A small image diffusion model, trained from scratch: norm layernorm.
Rows from block 5, named by matrix and row number. Rows with one number belong to one neuron. Each number is 128 + 24 x the weight over its row's rms, rounded and kept within 0 to 255. All counts start at 0. Numbers have three digits each. After the name is the row's rms in percent of the matrix's.
# fc1: MLP up (model.blocks.5.mlp.fc1.weight, 256x128), inputs 0-127
# fc2: MLP down (model.blocks.5.mlp.fc2.weight, 128x256, transposed), outputs 0-127
fc1.29 171:133110152120107121174104118113131104116136104154087124101134139134114128106108142097086114107123144128138071103140136192141146111130148147130120092132135118127160109152148158120138151148151111167135145112108112133133131135099144084126114082132079124132138140120117124103097165159101185133102112141105150096157108101154167085086155201120124123128133133116096113099125124112164181116143
fc2.29 158:149125101134081148104166138129128109120095083117169132118123113116144142150139151139171143122116097096136134151132136082150119144121092126109117107120104153063158122073122123140127102126104113120102099129137111136127158123120155104166158131115121124103138151154130086123154124092130100160166150101106105138133101079118138148157148079166159125110106135129114174128068138083140126172129
fc1.30 059:100108154124095152156138140144152076108146157125116157099119126135149114134166143089093128136145196103138104110119138144102126090188165152123152135159108101145151145139178164160129148132112123160150129128145136100166120100135136114075125133135110121156166132140093177131107105144157152180140146122100128135136104125121098109150130130105143116104127154130125140140143098129077133120181
fc2.30 058:155121112178145118088120124114138140133146104112139141159124144137128174172082119134153140140075056177119141132141152094136138168123124069125125131079147140124113089107128093105118128148147122125119141105103146164075111118150146142150132109132152107094123114108149118135132149115126135110137112133156106084194134170153160110101145132148134130133165125123148108129081138134136115094102
fc1.31 110:082147137141095138128144118134078158119152152164129148111125101138128105161129085102117177123112133122141118115101133112137115084149164122091140083148088131112127105086113100193086163129094160163100111164104142089132130129164081114135174140131143120124133096091119096114142120144145113152127146096115111163115125156095095098156125112146095145142112137125139144165127149148126122133149
fc2.31 087:173114123137190118159143108121165095094114105095098115149147132131168163105140146145128135123090136120103142113186173125129129105126128118183113174115143147128128099140107160083123067150104108114149129109097133136140139145109155098123091104118120154120159129135131143145128159102105132104137128138145115058133156154169146103097090130130152121113135153130115123132107101107156131113091
fc1.32 124:119149097138131104128131138104094137202111157106135111111109121111085113133129104105123127096141123139119116125129134089112098123103115126124157117133129143130118108114151135143143125151092138110107155133129130134145122160142135171102217142145116121107103100059130118114151142088087089147124152120103138162118121180151127137163107105156130149148151159170159161099147169158121140169134
fc2.32 125:153152141140126144150158115140096152101121094120128144133176115129137147106117147153118113121108146103109148114163132149158114143111143123139080146094090141092157113128097118129100102118126116107115093133106157153138181147120139086174131128126134141135151143138094091101147148117155128140134113136152127125126111067115086045076143116104171128149094163105137109108105103117162125095101
fc1.33 065:152148081091152098102177136116176150143096133117133098117109142126126136159132158111133107142119096178107120126126113116127168123123066088155165120104184114137125145109141140156158116145155110152134154102149122165107115140125148176102146149145136087119110114068138152113119143094137136108094086118130132143139132127157106188105108101110162141127150142119165167130120139133126140116119
fc2.33 074:104142127126114139134114120150089130153128115139169145147104106152097119099131125145149141120148154060094168133126166115154055119141136132101114132158085131100141144112088106135105144130098114096136086133102122117160151160169144094162174117108080167136177122126080115131133113125127120164171157107141117124100132101115113099155116158144143141146108115119119100105137152151125116122156
fc1.34 063:128163110124077094132122118148145110163131123106130181147113114167178062114149163152212162135113118092170119188124090116118137125154087165100092153133139107139113190103106093160106137131131101109130123125115113161135133134160120106134106133122137131130140137141087137123117110115133094148139118084133115101103120088122122134122126121118159107134134153120139129133136117094134126115120
fc2.34 066:116074131145180180131074121159145141079138156154159135124171119149138126137109098118113097095113124119114119071109153129133115110152142127115127139121123162157138110132171107099143175126132175146114168135109107124068113081148092144105121116129129115117123105121131133110136140144139164108163153141125142190145113168108129127149134131098103085129129110130141137149168131156108107138156
fc1.35 161:140112146100122135146160107135129121071120127147178157134132128133174127108126139119141150156097147122139140155171101113162123157135124094104123114165171143134144169104094147130129105143161141108154122144149117123112109101160129079165077147126097138118160123136118096154137146146142121120136140081154115099147165080117105116134134151119127113134148080090111131145091172094158164085097
fc2.35 136:137153164143103115127098120108127122154128128115132135135137125118140132133120119144101137163135149113087117108142147173168123133140145112106126115118088140092110133145130105099135101113092119142083086135178127117122122094094144075131158133141164138090112146108099064131067158137116180104123126174144129137107103120097164067137120148124139140133120131068117127124163131103120175100146
fc1.36 131:135106121142125129118103138135148101127142122111111111083130170170174134150131134150143133129139115143170134153098126132090147153138102164162112194105143146137121134164151134099159103135162131091129151098125115113125123113097130120117078123110132079117107129148156202156128113104145146124150152191133129121139077112138116215112139130131126123107117143140148107135113120115085140116134
fc2.36 125:087125148137153146131104121127181112179127165139130159179112086092122137116113136123116108138160165142099140126141132126095141095113129135132116096147106046158110116164128135082144157079132111162141162155127141146150111145136142157088118144166145115136118163168133145127102142119115125128106100128098147102145133155138144084123129139090097124125150103143137102124157080149094120105127
fc1.37 167:101126128099150134119123137156192116093134095158095172114125114170178066129126156164158135147115127135179128150126113140136144114148102152115109163112136104148117110162128117138123135129142138143171115155103107137108119126117111089121077105120159123118137155158150171143132111145169174118143160150144127137113116122136148155121127063102130113118124120104143130186103109164098122115099
fc2.37 180:103129172143138103143105139110164126120130116135056139086171124129164141127127130139117125126108139138161102091137151152106126092155174149149090128133106108173116097164158104104112132106129144136148158126114138089140123082081126124111107128140167136120136112151117111116097131145103170109142131155088104133142132175136139091087134115100100064122164142112121113150140078145119135101126
fc1.38 049:155163116123143103166164159103139091109097140124131158078144104140133124140126194155101117117139146139132078125146128153117161096141147133176158136160108094138154128136110146125117156111118115159145118124111139100130103099125152126148121118141116130143142091127082157121122104131120103142149107085124175104141158117135122058131128131099141122130094124080047140145116130128166112116129
fc2.38 055:083128107149144126135147108142117097134114113117110112136153121153161145148139099091111131155132125103123103139121126085139121135142151102114118105074141176086127107080127134139142103140153144122123117124148130153152177114154117096141137154077129114100101159086156081139141147142130135123101120140146045130166098161111146155124115122199143121114169129122153131115122124118138183154138
fc1.39 227:104139120132117133132143127089098132186125170076125102130082123107045127136136101120115100118132131126114130141096101099136111116105130131144144124141113168130110103117137135148124157113084131117098125113149134138164133126141128147113188134178145137109125091054134126132147123108124079128122097135127137154131120162117101123118096083138141156133134170153145138122178175155123117165132
fc2.39 259:183123101155103129130179111154106139085114096138144155114176121147137159136127127143141144109074123108141140143160153128149108130121151103122125132098098154115139118106105117126100096145081138094121113122131125126114153142108141096155126097121099158137168138112094089115179121101128121143139171140113124117131125093103101068108145103123152158113119149105150121106063118105174134095091
fc1.40 056:133128117104073118120102107165190108134092153134061153125117158127140094107113172135140120152129111126147122131134125156127121074090128163102088181085098126151132135161135120134140116140115105117131105113136121146103147126126137098114068119133117121119097164154119132128130070108133135152158167154095144118157068104103112150123137101093114121103119116128149122149092145148120142134121
fc2.40 057:102100147161161155083135159101120103116148164134142191082131108149113134141150101128149134084116153126141114123099144105102147106202114161127164091138137126158110097114145125111101161104121129113161183104152120122134112117097116153094098133091127109127153148112131157120092136127149163118075099117147146151123133133130126136121134080115133098134145128102115118162153079128101122144138
fc1.41 063:130161142107131114138116126114190164176176160143126113119170181133117127130138168100147142140149136164135134128161109101110163141119102148159071113058095107121113147139146123112165140107138112115122111114138102146117153096085147157120095123150138135152100140156166143144117141137166181113129176133147146087146140122139144132117126160140128098113142146151157117126115090142131163130124
fc2.41 066:077102108157145148144134146144120084108116119105112162144097079130133136144113111136144107099151119127122114142087141095151116107130146154110161102169184132133127124109146131109136140103121112138144161112123120131124087198144104130123092122111108112131154125128121181145111143104103108158104065122156146120146108150133124098113127108103123161124108080114095089139161117127070120126180
fc1.42 068:131135143160135102115117156159152110149110114150121108151157147178162078131117144144131099111122120182104128131166120150101126137130119149125124143099124108145131083129132124104108179134135083112157149141100112141128125167109156134098157162122125114141110133167112110135104092116121098141139076065119115154120091141159205140123124123178104101138115125151152115104139132096091100112146
fc2.42 087:109081133120129153099105124148095168134148106131120114085072101122080115084136116169113145114152122122188130113096121144118128105134134131120122120140121148137111176145127096138128156143137126139142104125131145111130128111133121140102138127139123119142161117117138177087138120193130132116158190177124118151083139106096102188138145077099124131147159121112146122160148128156085109146137
fc1.43 096:159123131119100165117132080146081117094138164104159122150169157122175152131114092098118136158125172112129137129135151083103073115111143128157108088149144167150170153113115111130116148134113153135101114142149122117137129107151124102119145143097100119112161126145101128127142141160128058107143146128140127102158099163086105103111121175154105136140123084127105165108129161141134109151117
fc2.43 104:095148168141128121163102151087156139177128095113114127107099127109112114136160157162110112137128118123130111152149081175116146142161150146142139120117111105109074104116147157103141103104137115115136168120170149140094085118138141135134070147160132109100092145126138099162094135165156157142092073123125116144120118111129166141145107154117142106112110138114154155129131137096141189108116
fc1.44 087:154177148115099104136142112136143113120116152171143107149157119157154134142078118126167142121073130105148135122154123157140116124114172121128113111137130141102135122120111083136119165142082134135080092139196146104147127162119139103141095163108128150148158128135112110111146124137178094109145124123134120147112116138092141111070128074137112112149140106105152114177145181149144121142102
fc2.44 081:084101125115171136151114134110109138085110105120110161067112120117122132121133119158145123131158101146145086146104112124114156077163121167167136094126144136152102147129138154127104125130134165135182177141161103139119115089150102147125091128120116112110108141129147155161100113164101107117081112139087092155160104167126159161139147142153151101115152140120099151128133092145100151128151
fc1.45 097:105148093123120102102140147163152124124138117118093103122148137122135144100153127141119106112147130111127106158109153155101144163159123163182151199081110105153103122152134130073081138096093124127141132136114152131097114146123111131093108154128135083140108142163142159160126078099132146120134070161105136151117085142098157137154141099113152083113142144100113112136144106124097116131116
fc2.45 094:119088138132167102172108100121157100077131169147105122106107132148118142144109125124131138090154113151147128127111102108147180125161149099104112146110110074158111114134126132123133136102134124104175142116137126111172124105119117154137126112127162129127137087126144168125146108101109119125137182130143115086143146165169118108067114126111087137140149152165152110137122099148073100078133
fc1.46 062:147113133159113105108159123132153126136162166144107180131187152117177099107141115120149148115121115106134133160133124114131115137085162175168090147132097152147154113156138118084113145097089158095083118141130093119133109138139145108138084112147127146136155134140129086161148134118145108104130161170127146122136103122108140107134163098108088148149150092130194100130137123150148157143144
fc2.46 070:095136125142151092134119133123149120105133111130136151114100113120093124140117114128144117091128152161184117136103114112117168091190111159127135112101163134119105102116134136140153118086150122116181145089169161138127141148113125163102059145099167142110108141144117154094114090148120136143109099128114144128190139148132148107130124121180132096088107143124084121131176094108123136133139
fc1.47 078:108131156098110128134179106135135096100133133152153155134140098128169124143149163139115149175104127141146107152143112153165115122150154124132131120169145133149165167125103150120106105120142134127130106133144143123125137101137128061167053137110111147132177128132109129130158118129122154118133135118142117112175152078112097124115121149124119102130153137031113130142121133101166172124110
fc2.47 072:141125133178142085120130161115148149100093114093094139109106151150126136131121128099135159125108164116135127094152134169115123099112144083133086135107083141144121076132132118154113121125113111117121120130193121122107146103113143106155194143131144142160089130069106078129068142172134163117123140159117110177115129122100151099146148092152129110123126112127122131148129124112127149101113
fc1.48 101:084115132113130134120102157143178112130128120102098134093145155158148134152109149118164134125134096138174155138125144153118197135147098161110114180078142111148117129157153114118148121125139115120128084110105114128099137104118124140118075138149129102090113127133151179163138132121156166095155171142099130113103111120143146171112142077115126107115149137134113127181133104147072141128134
fc2.48 102:133110143135125131162125132124144109138145128152097117095139089115141108109123128143159116140154143153125106111109116103120127111145129151126119112149164078175130159133138128092119157083154138141159213158110144150098107109107137138110081090131153122121099144178120167118087096134099142122112091154129136152174140173139133108087141165118091104105117119120129085148149089138099114119149
fc1.49 095:128129172130142109107103163117162133142153127156112145113126105133101118126108168135099132124131141138153119106149130194191125110167147124050167119117126114160135114137115117135100161141169132161135134127128106134149120139134148109138115105129100141147108139172123112126072157163145171151127109149117142134134118069116172159138138171085142129141096134105107117144144079122150159118151
fc2.49 097:144107098102160094096151122125137119123137105125150139150119129124125133127162115103169109142144138117082168135105114098125113147090078148146140099149153107099149103092101137165135126174142083128111125142103104134151114145166108095127154149119108156141158138118131148119167154137095087142133145060111136136080129124186117139151119109164121167135126147104155176125109170125131132165112
fc1.50 066:146122121130127114125127192113164118129110124135088152105079136132094115127131181120114117165119143144143130088145124183153127100129145121095130115125159125149147132124098174170147142151133128170127125119111091111135071099122134091139170145119109159166112121123124141131081134125102146120120126149099117135141133102128169157182159178090132112136111139129081111164092096146134149099124
fc2.50 069:109114142122147122094148104150083138117138097135174099146144102106154115145133103129146136142135140099090159138120135099125104162155117120121169127144127178112164128136072114131110103165142139121146120165078128147114130133128126097122150112111125121077148135122117090148128122130146112108141122077138126117085121080141140162109091130169163128116144138095180163089132168119157174163152
fc1.51 087:082123154145130116107095173178133093147121131120137143138125116147138075105097098122186101086116125141157142147130124098110138149144121148144107155123124102117135126110139116073161136120114192086130131161091114140103167142135090077095131119141141118093125117131095158134105100137143109135133136135131130083131123184140154138117156130099121123118076122145114125141139149130084130176154
fc2.51 097:158105090109129109173099127095149139131142107184131154136199140124120127125161112131128140128118116141135146124114170113120150076105132198092100110099154108134118124137144102110126109100124110137127129128111116155094088137122096139088076086137138153146149116130142157129173119134111178121163177149092134150127116129139131146122163109134147080134137136124142128124131103152081126087129
fc1.52 125:136120085144125083103145151129171120180119137102123113103097178130137156149119174179150154126139121117155114162123155148116150150155110119128125185083117098151117150146150107122138091133149103115104132087165162122092131110125161150141108134159129125152084135127151195124130132123139176126138132121128166147125131075122128165121139112095157124117129128132143124154146093103096151108143
fc2.52 118:135131129124140142123133113110139099109145153139089144135095108122119105133156161096151121117153108164114120102127081115129156098126094126129164131130166103184153138130133156098141166081179133119184167112108115176179136135159132168138114107130140113106111133150126160165108125095110111123110090138148157083165142176133115137113169159114112120130104124163115094142143126152120134168143
fc1.53 263:107136085124145129140179109146141103119141122131139132123098114135110118166165124119139157147096148127141173142081135095134150131118106141135142122130126133101132105103115127166108128145120103123121118141096109139106146127147103156143120154142153150149140107081124155119155127145155107154125140098144106159112172158121051110146101012138132110125138128099143148153105176137103122136109
fc2.53 271:151132105115135148107159127126129140111114097143154137106149151125138124143133140083171108135138109104111119176129146076136105124093114146158124099116150134121167121072113161146152104163119116156112152143107114161129134158164123120140167094098079115149149157125144163137164150087134115155142129105150134123134097095140108163116147122176156146136101132133120176071064139145147141158132
fc1.54 172:103116107099128112124141148125177103136128122113104161081138122150111131139134169174135093101115108150173141126125114170096179123160112165124113175099108096122091121143152126088163096115137136123149122119123123137126125118078115142120085121131143096104134138141128185148145132100149157120123150201139114132149126141154139139109119082098144096102116172115122128143115095133101134078125
fc2.54 172:091139146150165139172105109084180115133132138134078150108147117132215122140138105134134119135122177114111121124142148085104117088145145162172100112131139110153110109142140126123093128096116126153158206150127136107132131105143116154115115138127151096140109142116138138151107095130097158118111123135094124126144102177131110089096120138128104103138162133147125110142116107120084144095115
fc1.55 098:135151150148105118171086130117093129152145164091121103151165147137108130101135166089090103103139130121103103093117113122078122119111140164155156145138143119132125146137137128110110130115102127122094129090142129153176127149101170137101135129176158103140108115136111113110099100087092100168124091126122115100155114157152159134132104189123133144152148159146156124106191129128130107158153
fc2.55 103:124056114139125108139122137131094144182132110136117124115100090095108170134097119165135125129110145142144135121155115133126137157132137095098134100066097123091086132108182072113140132108121132088167110118130142123101153151112118126128126156124134161081165085156119135129161132173162126114139140156122143156130158114140148073123134130108121138108110111129164094128110142128117111079101
fc1.56 050:135148153100154122142160115102192107113163123139126131096148126116141121136133177133086095159152145131126123105124104146185125132162114136138145126154161103117166115132132139123161097125151118134163119140090121124167152131128157083172071148121128148124153165153097133098122112164192145136120121152129167115132118088156108118109121176138130120102148132071125122113129109090144132144156
fc2.56 069:127127115159116119097096134138103165137126111115124138137074123141112129131140096137169188131122162121165155149157138154114104106116129119104112109111080161173106127159123119155084164141118104117101138107187103122070148124139117126113184125140122141154119091113156113130101134131099166135170147136096114172144127125108119142165163083094127130125122097168134162138109149134144146145108
fc1.57 075:135144118088128129129126101163155093089116147163154145110138125128179128108108136138157141154096151119163134169158086137150120145153152126099095126179143165118154123138095143147125138168148158105150119160125141120128118112174144090138056128131105137136165134152102131139144132161132131105138133097188134110121134091111086112116131134106162114121117095117093148158109185119142130148106
fc2.57 078:117129168174129126128097166098134130150131120121108163132156117143131133135147103132122151167128132109115112106101172170126105080133121164143136104116122141146119127142168119091122116106093128162107111117167100162106095085119112066122165106134156138097100156140147086132095149168161165134148159183076107153146111153128168122140123123119119106113133123108123135133144119117171162099121
fc1.58 066:140145139174135189110141118129086162120133129143132120116121144149143143167154122143106137086074123100166136109100135096124133087158110096140112119107075126162134101132118094154109119136132163139106144126112094126110204121186135101182114125141115136134121123125148121121121142133143134179135146147157120109122136126103054126148122076130124131098119144119112131134111140105142107147169
fc2.58 067:144113091125126093184099133144143080124145147139118140149122132154149106116152142115121137145138156136107120154158132138137177101140141144151083168145099148114129113104141131124137115125092086130123107118192130160162109137083146139094154113097137101163110133083119190146139143090125134143126112083155187122180159156122177113117102112143136142156148127160119123143139129136131150138115
fc1.59 081:107111133101095131185158097137167144113161130158128133124152125112153114121131158078204120184118092126152116172103103182110137136144119147136114150136125190168144137115120119153144124121098135113131160107100126130134123093135159138125091108132116126129156109107179137137106138133145174100126116170128125140133089128116123143119114131146165108148148125104163095148140125157119140077103
fc2.59 081:087151102209147127110105180148130104110097113129089174101081140112131123169113122125096108084125172143144103116162135074126070129154160122132117135141128104137117149171143140142101132129139156185125121128148099140132114151097125123137102149136110140147120117149112139162128122147127099150138166093105141153128110125101129109087097101102111098105139138143088140154146128126127124139142
fc1.60 048:154150145112152114132107143127149111097119156130116142132163138133134146136088154147146124155120077119156095142157135163173119146100139133133148121102135134126163137167099133113117110118154127140136138120161125109120102130125123100124134119116136168151149099137087093150087146128108123072150159072139146088148185090107143098120145138131135130118108121080097093168147128155174142085068
fc2.60 054:121097102145110124110165146114135097147119110107145141114129115102121103112160118098089108136145217140093105120089128130143121131159146127137137115134135136130128112089154145155172114170138136099123124139133115128142135118118133064145101139123118138097123151118134129109129127135154143145097071134131079150139082116133151149121141129177119119119171142073112193105115140125108181165148
fc1.61 104:129132143111150095088125109148137137103117070162115145138106113141144104108146147153098115094142099122087072131121142154143114143176095095144143128088111088126122096138107129121132117148099095127162168122116148150152124161128132167111095181088146145149134138140136113106113107151118116155126132091078133158116123112156164130109131119172109108127124095104137121132121068141084086109138
fc2.61 147:119123137139131123099135135137125170130110125124097112106059121144093116106146145157132161140126131132169110133144115175111117117090136086116099149119095155181115110155150108142089180150144126125122100148158114082114180102141136149145163101102115128148143109114115143131130112181131145130157144145096116199100119131073102166130143078103132120141160126122128127154126111147121133123111
fc1.62 096:120126132089177108140086159144124080148130126118105134119136127145129137106116145138185150085108137101154159117151095095075118109125131185151151109102126117109110154136124136156118113119108142120124087130155116142136146127076122144149138130125151127156154112092127133145138141132126151138111216130123107125130155167154134090128119083150131066149108173134106112134106173133119106125113
fc2.62 098:126134134132147142144161128080130124128119134129100144129162137123167094153120126113120116160129099181129105118128147131079137106114156106196096126162148116146122098101131119138160077093136102136161198158124152141149099137184110116128107111139140106152130131119125168093160146156110104108127077141143128098144093172139110116077126152137151150124129150119138160140106131128094152114111
fc1.63 056:100125093175140139117094103110131079107118164126126121122116152172140156119128155104178132141115129110159113143147143110120132125116129143163120125105149143108143092111137131156130126117143142115166159166113068109138171129145122085145101143164125116136143133100119158170129185135131087126124110127147141091176109163153147179124105103127139150136113090113133106140088190133092106142116
fc2.63 066:144151120086142134161163189160162141139133101171145129122151128110132111138130117134118122146157121164147110141095100111071110105141142144133119093149112137104107144146130162112121144131096123165080082115154169194123071154126140146093135156138113123137149134160176138119108118138155146120140138108112127150113101088099111118123140160125145109139110123131136174117141141154163183156117
fc1.64 134:121118147098125118115163104162170134062125116171139185139150107139188092128146155141166153177092150124147142157128097166145133119141145141132109138131132124155145117125110142117131126160147151108146127156138131139117111101128118093132063130120137162139171142165124116143147129154157161127153155128138103143154131081108123119113137120105119102112139104060130115179117105130125145095103
fc2.64 123:097125141148109099121134129097137126102101119101078178104119108171136133123128095155108160104079136126163112112132139153127095107164154096146098131104093170128113085134151114148090135129137133133190105126155116081104159095115118106160114133088148137119135122092110109132101119151121121144117148161120112162147124126118133085074136067115118114137156158121124109163151112131116132100097
fc1.65 060:121141099122106110138100135128116111129128117136129142122133094142099070117126156149185134138107131105165138100157129132157121114085124121108128134131135094126155142096141117119124126127102098116124114120131139102144096073164125088145118134159099137147108113142103112130128155095050076132167157086126141141135154150150124083164152139139118140108143068095106164146099176087132140110108
fc2.65 073:124130151119112141121179124137125085095111095139128124117135136104164142145136107090096126126146101127101068130097159154140149147173135132137138108110155131129143116141125142156136117150160185105144122123059127146100136139099120118113103123076128107105143149125169104131103148140189156098071102129145120118128081107097112141079149128139153093115109156122136149098153137135134161154111
fc1.66 084:127129135092118097086158133169146082101116116139112167120164136131153109116093153135167161132071140107166108142173117158127116110126131124117125119127119099150146111109118110113123096116117124113121097119163112106106076092111140112107089116093131147108180133128139136107129165172161185091123121137135132130142122092090098144106150107098133105122151097084127124156103145144148133136077
fc2.66 085:099132162150125126128134117090154132096122102130114203081121122122138122126150099130130087149117110125157122124068132105144102090141137135165101133144136180139102134142141132152124181115159125129174128121157165145150166119150115105090083132123122132135128157128099108115101097145109128130109135139126104135179124133158144080104110114143134112091131119099093183159147102146114166154145
fc1.67 105:102107146123142122100088164135180091125126109119141134136110149162120157139136167157185140093125122122164179180117107141128121112150146167120111153119115127145081109153148152091139108132139153124134117108216145146105132122111159102141104114140153136141131125169103133117106123136170171093130160127118160139126129125141165133113117132105155139097083145107127144147149081134111104117138
fc2.67 117:125127110104140112144137138096150111136136157141098162100119121084132111110167115114118133155163119151140075090110124143095139143134102134173132103127163107170135120120160144130127151127141111149175173106090151134154107114170100151101086126131126084164121140132159148181128109150124127154111103158129117139150079153141145158098175120147102120155178115175121142156137132141116145154099
fc1.68 045:139120122120128102128150146110144094138165137140166101121154139165121124123150190144136149133108171119155084132109119114137118135116066108133120123102145085084136123142126121108127114143178055127131136095145111151142103097115157122128102145128119075149100138145162179092090133130146143113134129141142109111163110115132106135121136121096168081109116123119149124151108086088117168141166
fc2.68 048:103149094167135177088115129164111117129108142132064126106084130085128137156116143101148110106157072143147154125140127096130151109138130191130135117141121151166170143110148137092123145114107163135091129108115116131103151183130127168105152128132122158116132137119090122163143144120123147153124103110118191118117138094106135141152135134105104126129123118117099143097158168142145110176109
fc1.69 050:133162080143118128145161116113129091094117109166080151099083113148128149126121125149137148112135106161158142156136134156144132142162141107117115121117144158145154101184093135162142116178147124161117122132101103121134112133165156148141131115138120163120083115107131106099121138125109101166128072091120152137128158068128105164158105101106122093145146102082127122160159150131125159149144
fc2.69 055:085110140136133123128132149132090150161128153134156069150125104110147109152136139119117118175132159067076063133087123115118146115085135130125141128107124144113129167067133101127125160138117155140129126115127099140097154086096095119133174144134135126128148146120111147138094105126155124114156152144101067118127083127115126152138169154139152132138150148134131097129129120126164154137179
fc1.70 067:171172121128138115123114120147122148127108119136135172136112122144119119119116145145125125119133111099127126118187150140122098089122155127113123123155117118102146119119105126150135161117075139132111082156112125125139096127150066122121118169111119140142153095091157110096147124114087130135120169079100107151082120192157159087161100082145109126151133165096096109107153157096132125100104
fc2.70 069:091079132084118107158155125122125116135135071126085090106184134095172141146095118126163135109124135139148116081123148096120128102145136114162098107106150139146114109132127131151109054156147136132127171088097121147083137108089162134135161125155155134131091132110101135121143128138129144112167111169154141142142164117140120133093140156135161120133120129170164132125103097127128130114148
fc1.71 076:112142147115137104115108161137161071109124118102135172104100134114154154140107179176119099125129091091155148158113122162120161142155160159143123194086115086121110124127155109103107100138162119098147124114170135136116156111126162110105103119132166112109132127140092162144111109136144188135125104150125150159146110104130128164117115079119132132100136131126124119133160114133073112115133
fc2.71 072:138101093119166147132130089079161131134135148133106132165138121151095141101157105121145121121159157163137125140147102076122105121159109135126142109104151122177129133130144145105128152139114129152145174132128152140156109120133103176125143113101128124152123112127135158125147124136106115117146163156081124076139111188161113092070187155123112107174111119148133118146100125161098126121079
fc1.72 082:136153095135132156095160108129129084112107137142132095141087091146104133118117133150173175152140084144105135141099074137147129137142104113125121123128099103119131146136118116085079135141139129082121146159152140111109176141144155111168123139166134131106161093117137144134130081149128116125114137111143077148102170136135077173124112097125122117144136110135149148167141152104084114115079
fc2.72 083:124087111093142143125122168173118156150106103103116119153130162137102122147131129094149119137158144125179124099129160123142100095114115149135103115139182114157171129133159117153124130122117140166111123134097121205093089126099118119123192091135118133186100135100146145101154154163124165108163156125114131144128111168142154109099152111108113122163116106136134145105125145118143140124155
fc1.73 137:110140106141126149129155113132125159142160144159107158102096141123124135178145108117127180111102151120137161154118150109122126090168134116107136138152103134123106148097121128174118125138091117150124119153137142116157161139160099149137167119127155102178167097099133155127184123129143136168141201122105109161097144159106076105172117068129145106124134167120124144135118140139140125112122
fc2.73 126:180128120122160121132156096103135118096112133129140153142152135134155149117136135136131112108115135130133138126168152076115157140118144105182144159114161136145144092123148155123149116142136110119145178132116142147129123155156134135149137095119133126114119147100125181161137144104139126106138082161185178082198150181166133098074140131152149147105095129144137111143077120128119121121120
fc1.74 071:137153140136123051147105150108126074151113108117134090138122158118142134128107130141150130141178124179135099109162150181128150145107141139148130132129158086130107143171150119096134106140123105130123136107148097126116117118152151105138152158127109167131091122132111158152107172150113127103117135150125121096154130137137134196130154182106122150155138132139155093156085141136092097114091
fc2.74 076:092089110109146150092150178156115133129118130143146105132141143110094125131133122105106088141135126101107161118104112084132118135137109156130176128122153129153158151129099117104133119104154131109116107144111125118108115156121117140105086114104112092176172126200145119129111066151138138142137105109115150154076124073150150126139128135143128108117128123105106172086165124159168147172128
fc1.75 066:138142133127094125179107129126173084133128126145108132097136149145104140129121199170111097142134129134154084133156104145160174109106155106138118144132116117106173136142127173138144120123152107132132142137088143165144136131106175159141082097133114107166113153144131138140084126122106165113146099140126159112204139106154141112121147152119158116108128102113099119151135088134177133129123
fc2.75 062:139131094178180148125181166131124104130126133127165158122119099120142105163142130092186148133128147104124111146083117120126135116142103134102147113091145164108159111129131109143126140167121126187109108136138067148125151134145149079150141150097091125079106148102129132136144134116155112163086139129140089087146098140131098146138105090122128151125119142094143141118099151106153159123133
fc1.76 176:112108122097100117115138132148200116094128095135123166105126114157167072133122160138173143171111125141149133142117126165124130132116110148104101145110139095131115096126112111103128121146154124121146104144121102116107111095112107092112059123105132117117157140153142172133131112141182175114127152154130116146126119105135120167109120076094122088093113122095131124156108091160104114093109
fc2.76 169:081150171126149114135091123121153119132130119124068153113132110122176126112141129169097091113109143106144120103123142144119094105171164133129092125131099130167115114168130105119109137110123128114165144121118114099117146084129136134104103133110157161126123133137090106139094109179098169144135149144099097165135116145111135089090124115100087080131172123118095089157136094128088155116117
fc1.77 178:119129115104149133100082145149120058141096118119145076123147133145128129096129114118181130106136114133179175122143139134080109126113105161118103176096146107134114118143142130097163085112167161105130104141123127143085117108095114119107107121133115102101131137125151181130115150154097129106156154166135144093121103161150163143115155107141113124139106153169126124119112150134076105120102
fc2.77 165:113107168124133133172091134105143136133159110151092155109166150102133113143128125076160101177159139145143115125128149130115131131101142147145115098157129070161103160133135130109107131103134103132157168145091127137127068145128122117112074133163149118120164126172167157143134133143099141116108151110116096136091078123130149102089126131114115091141144128135148147138130124154071135095091
fc1.78 049:146082084117162099131126101126134083099115148095119117097130167124108124112142150129145089151097179126126099128132093137119135100136141122180108125127122134131134095098107176127118134127157114129145125142127146156157111116161133119134157169119135134132112084141119163119110134203097172101103112119177131101167163128144123079151108151135163118136098144107117132096089107123126160107110
fc2.78 054:114173187140085135129141155114127149182122091126136163180134105131168149085097113123098161130124101098154147136147154096154085144113153134119141119148097163109118126128133115119134120107094122145124093142112115130144154164144152103146100091092107109129167166128126077156164133066154102136166127121119119126143094126154120129101122136128098120111110146136158135156131160114154136103109
fc1.79 051:140156132157169146095131152142125113119131169138098120131142117150181148120097156123116129127143135113165110139120155088134163146110123091145120163140103132130126102160139136147119124120147126121139174100126060105081159127151178102121082134130150141151125128160105119146120106136128111175109175155141142099154090111092097206139114140128126130070127130129133113136101136147125103151108
fc2.79 066:128121100109114117145103122131162134143133135115130180134119145117090144160150122139145130144120158137101167135085080161101082121157126177120128118120141110137112139132133126116171120117144119125076097106172167154174081135145131120110138161138128105146100128112136171101114149129160159109142076084111116148143153145164138100157133074116139158130133082106137133097158119141156172114122
fc1.80 075:170173152141120114150111126116129116112106118110114164101123115146141141135129150124106127113139145140144090124127144176125178088160151145105161119135118123146155130159112151145126157137126130159126130110105156132122154138089122117144071082142102111140152103152128116116087141097111183143089095142117163102177095084164169130142146138103115111128113135090110096115185090097149132110155
fc2.80 069:073072100164117118119146182114133131126170131129156097115143144122094131158149132107116135131089138118108126142123111122128119161111108114135115113089142140114122120065129097156118118145105086147107124132109114142161168125156147134155168143119108164129091161072154110147153068154123086181127154123105138118104152143124106124092129122173138124137148120110124142119089164133139150156119
fc1.81 095:082122127130069133110091133118155119159162097150114162118063080118082121136120144135128175134094138117147146125148096153155127105180143120065158126127117098134108123123117093144111152145152139145147090141147129108147131122163125066122118096147131099132142127150094102115111117136154158172139138091104152145128138095110126136150121131097129146105124138127118158172160118142116162105129
fc2.81 089:189083118115189134117146143144124134087133110122166134123120150128132157110132114117173088119104120135123144094166183094156149151082109102137139136129172117144151135102148136116135144146121116111147150099079122140096120140113113137120141095141117164132162128116154167138162158117110116092139174137143127092108113153169163124109173111126149146161107155146155121144077130111133111152110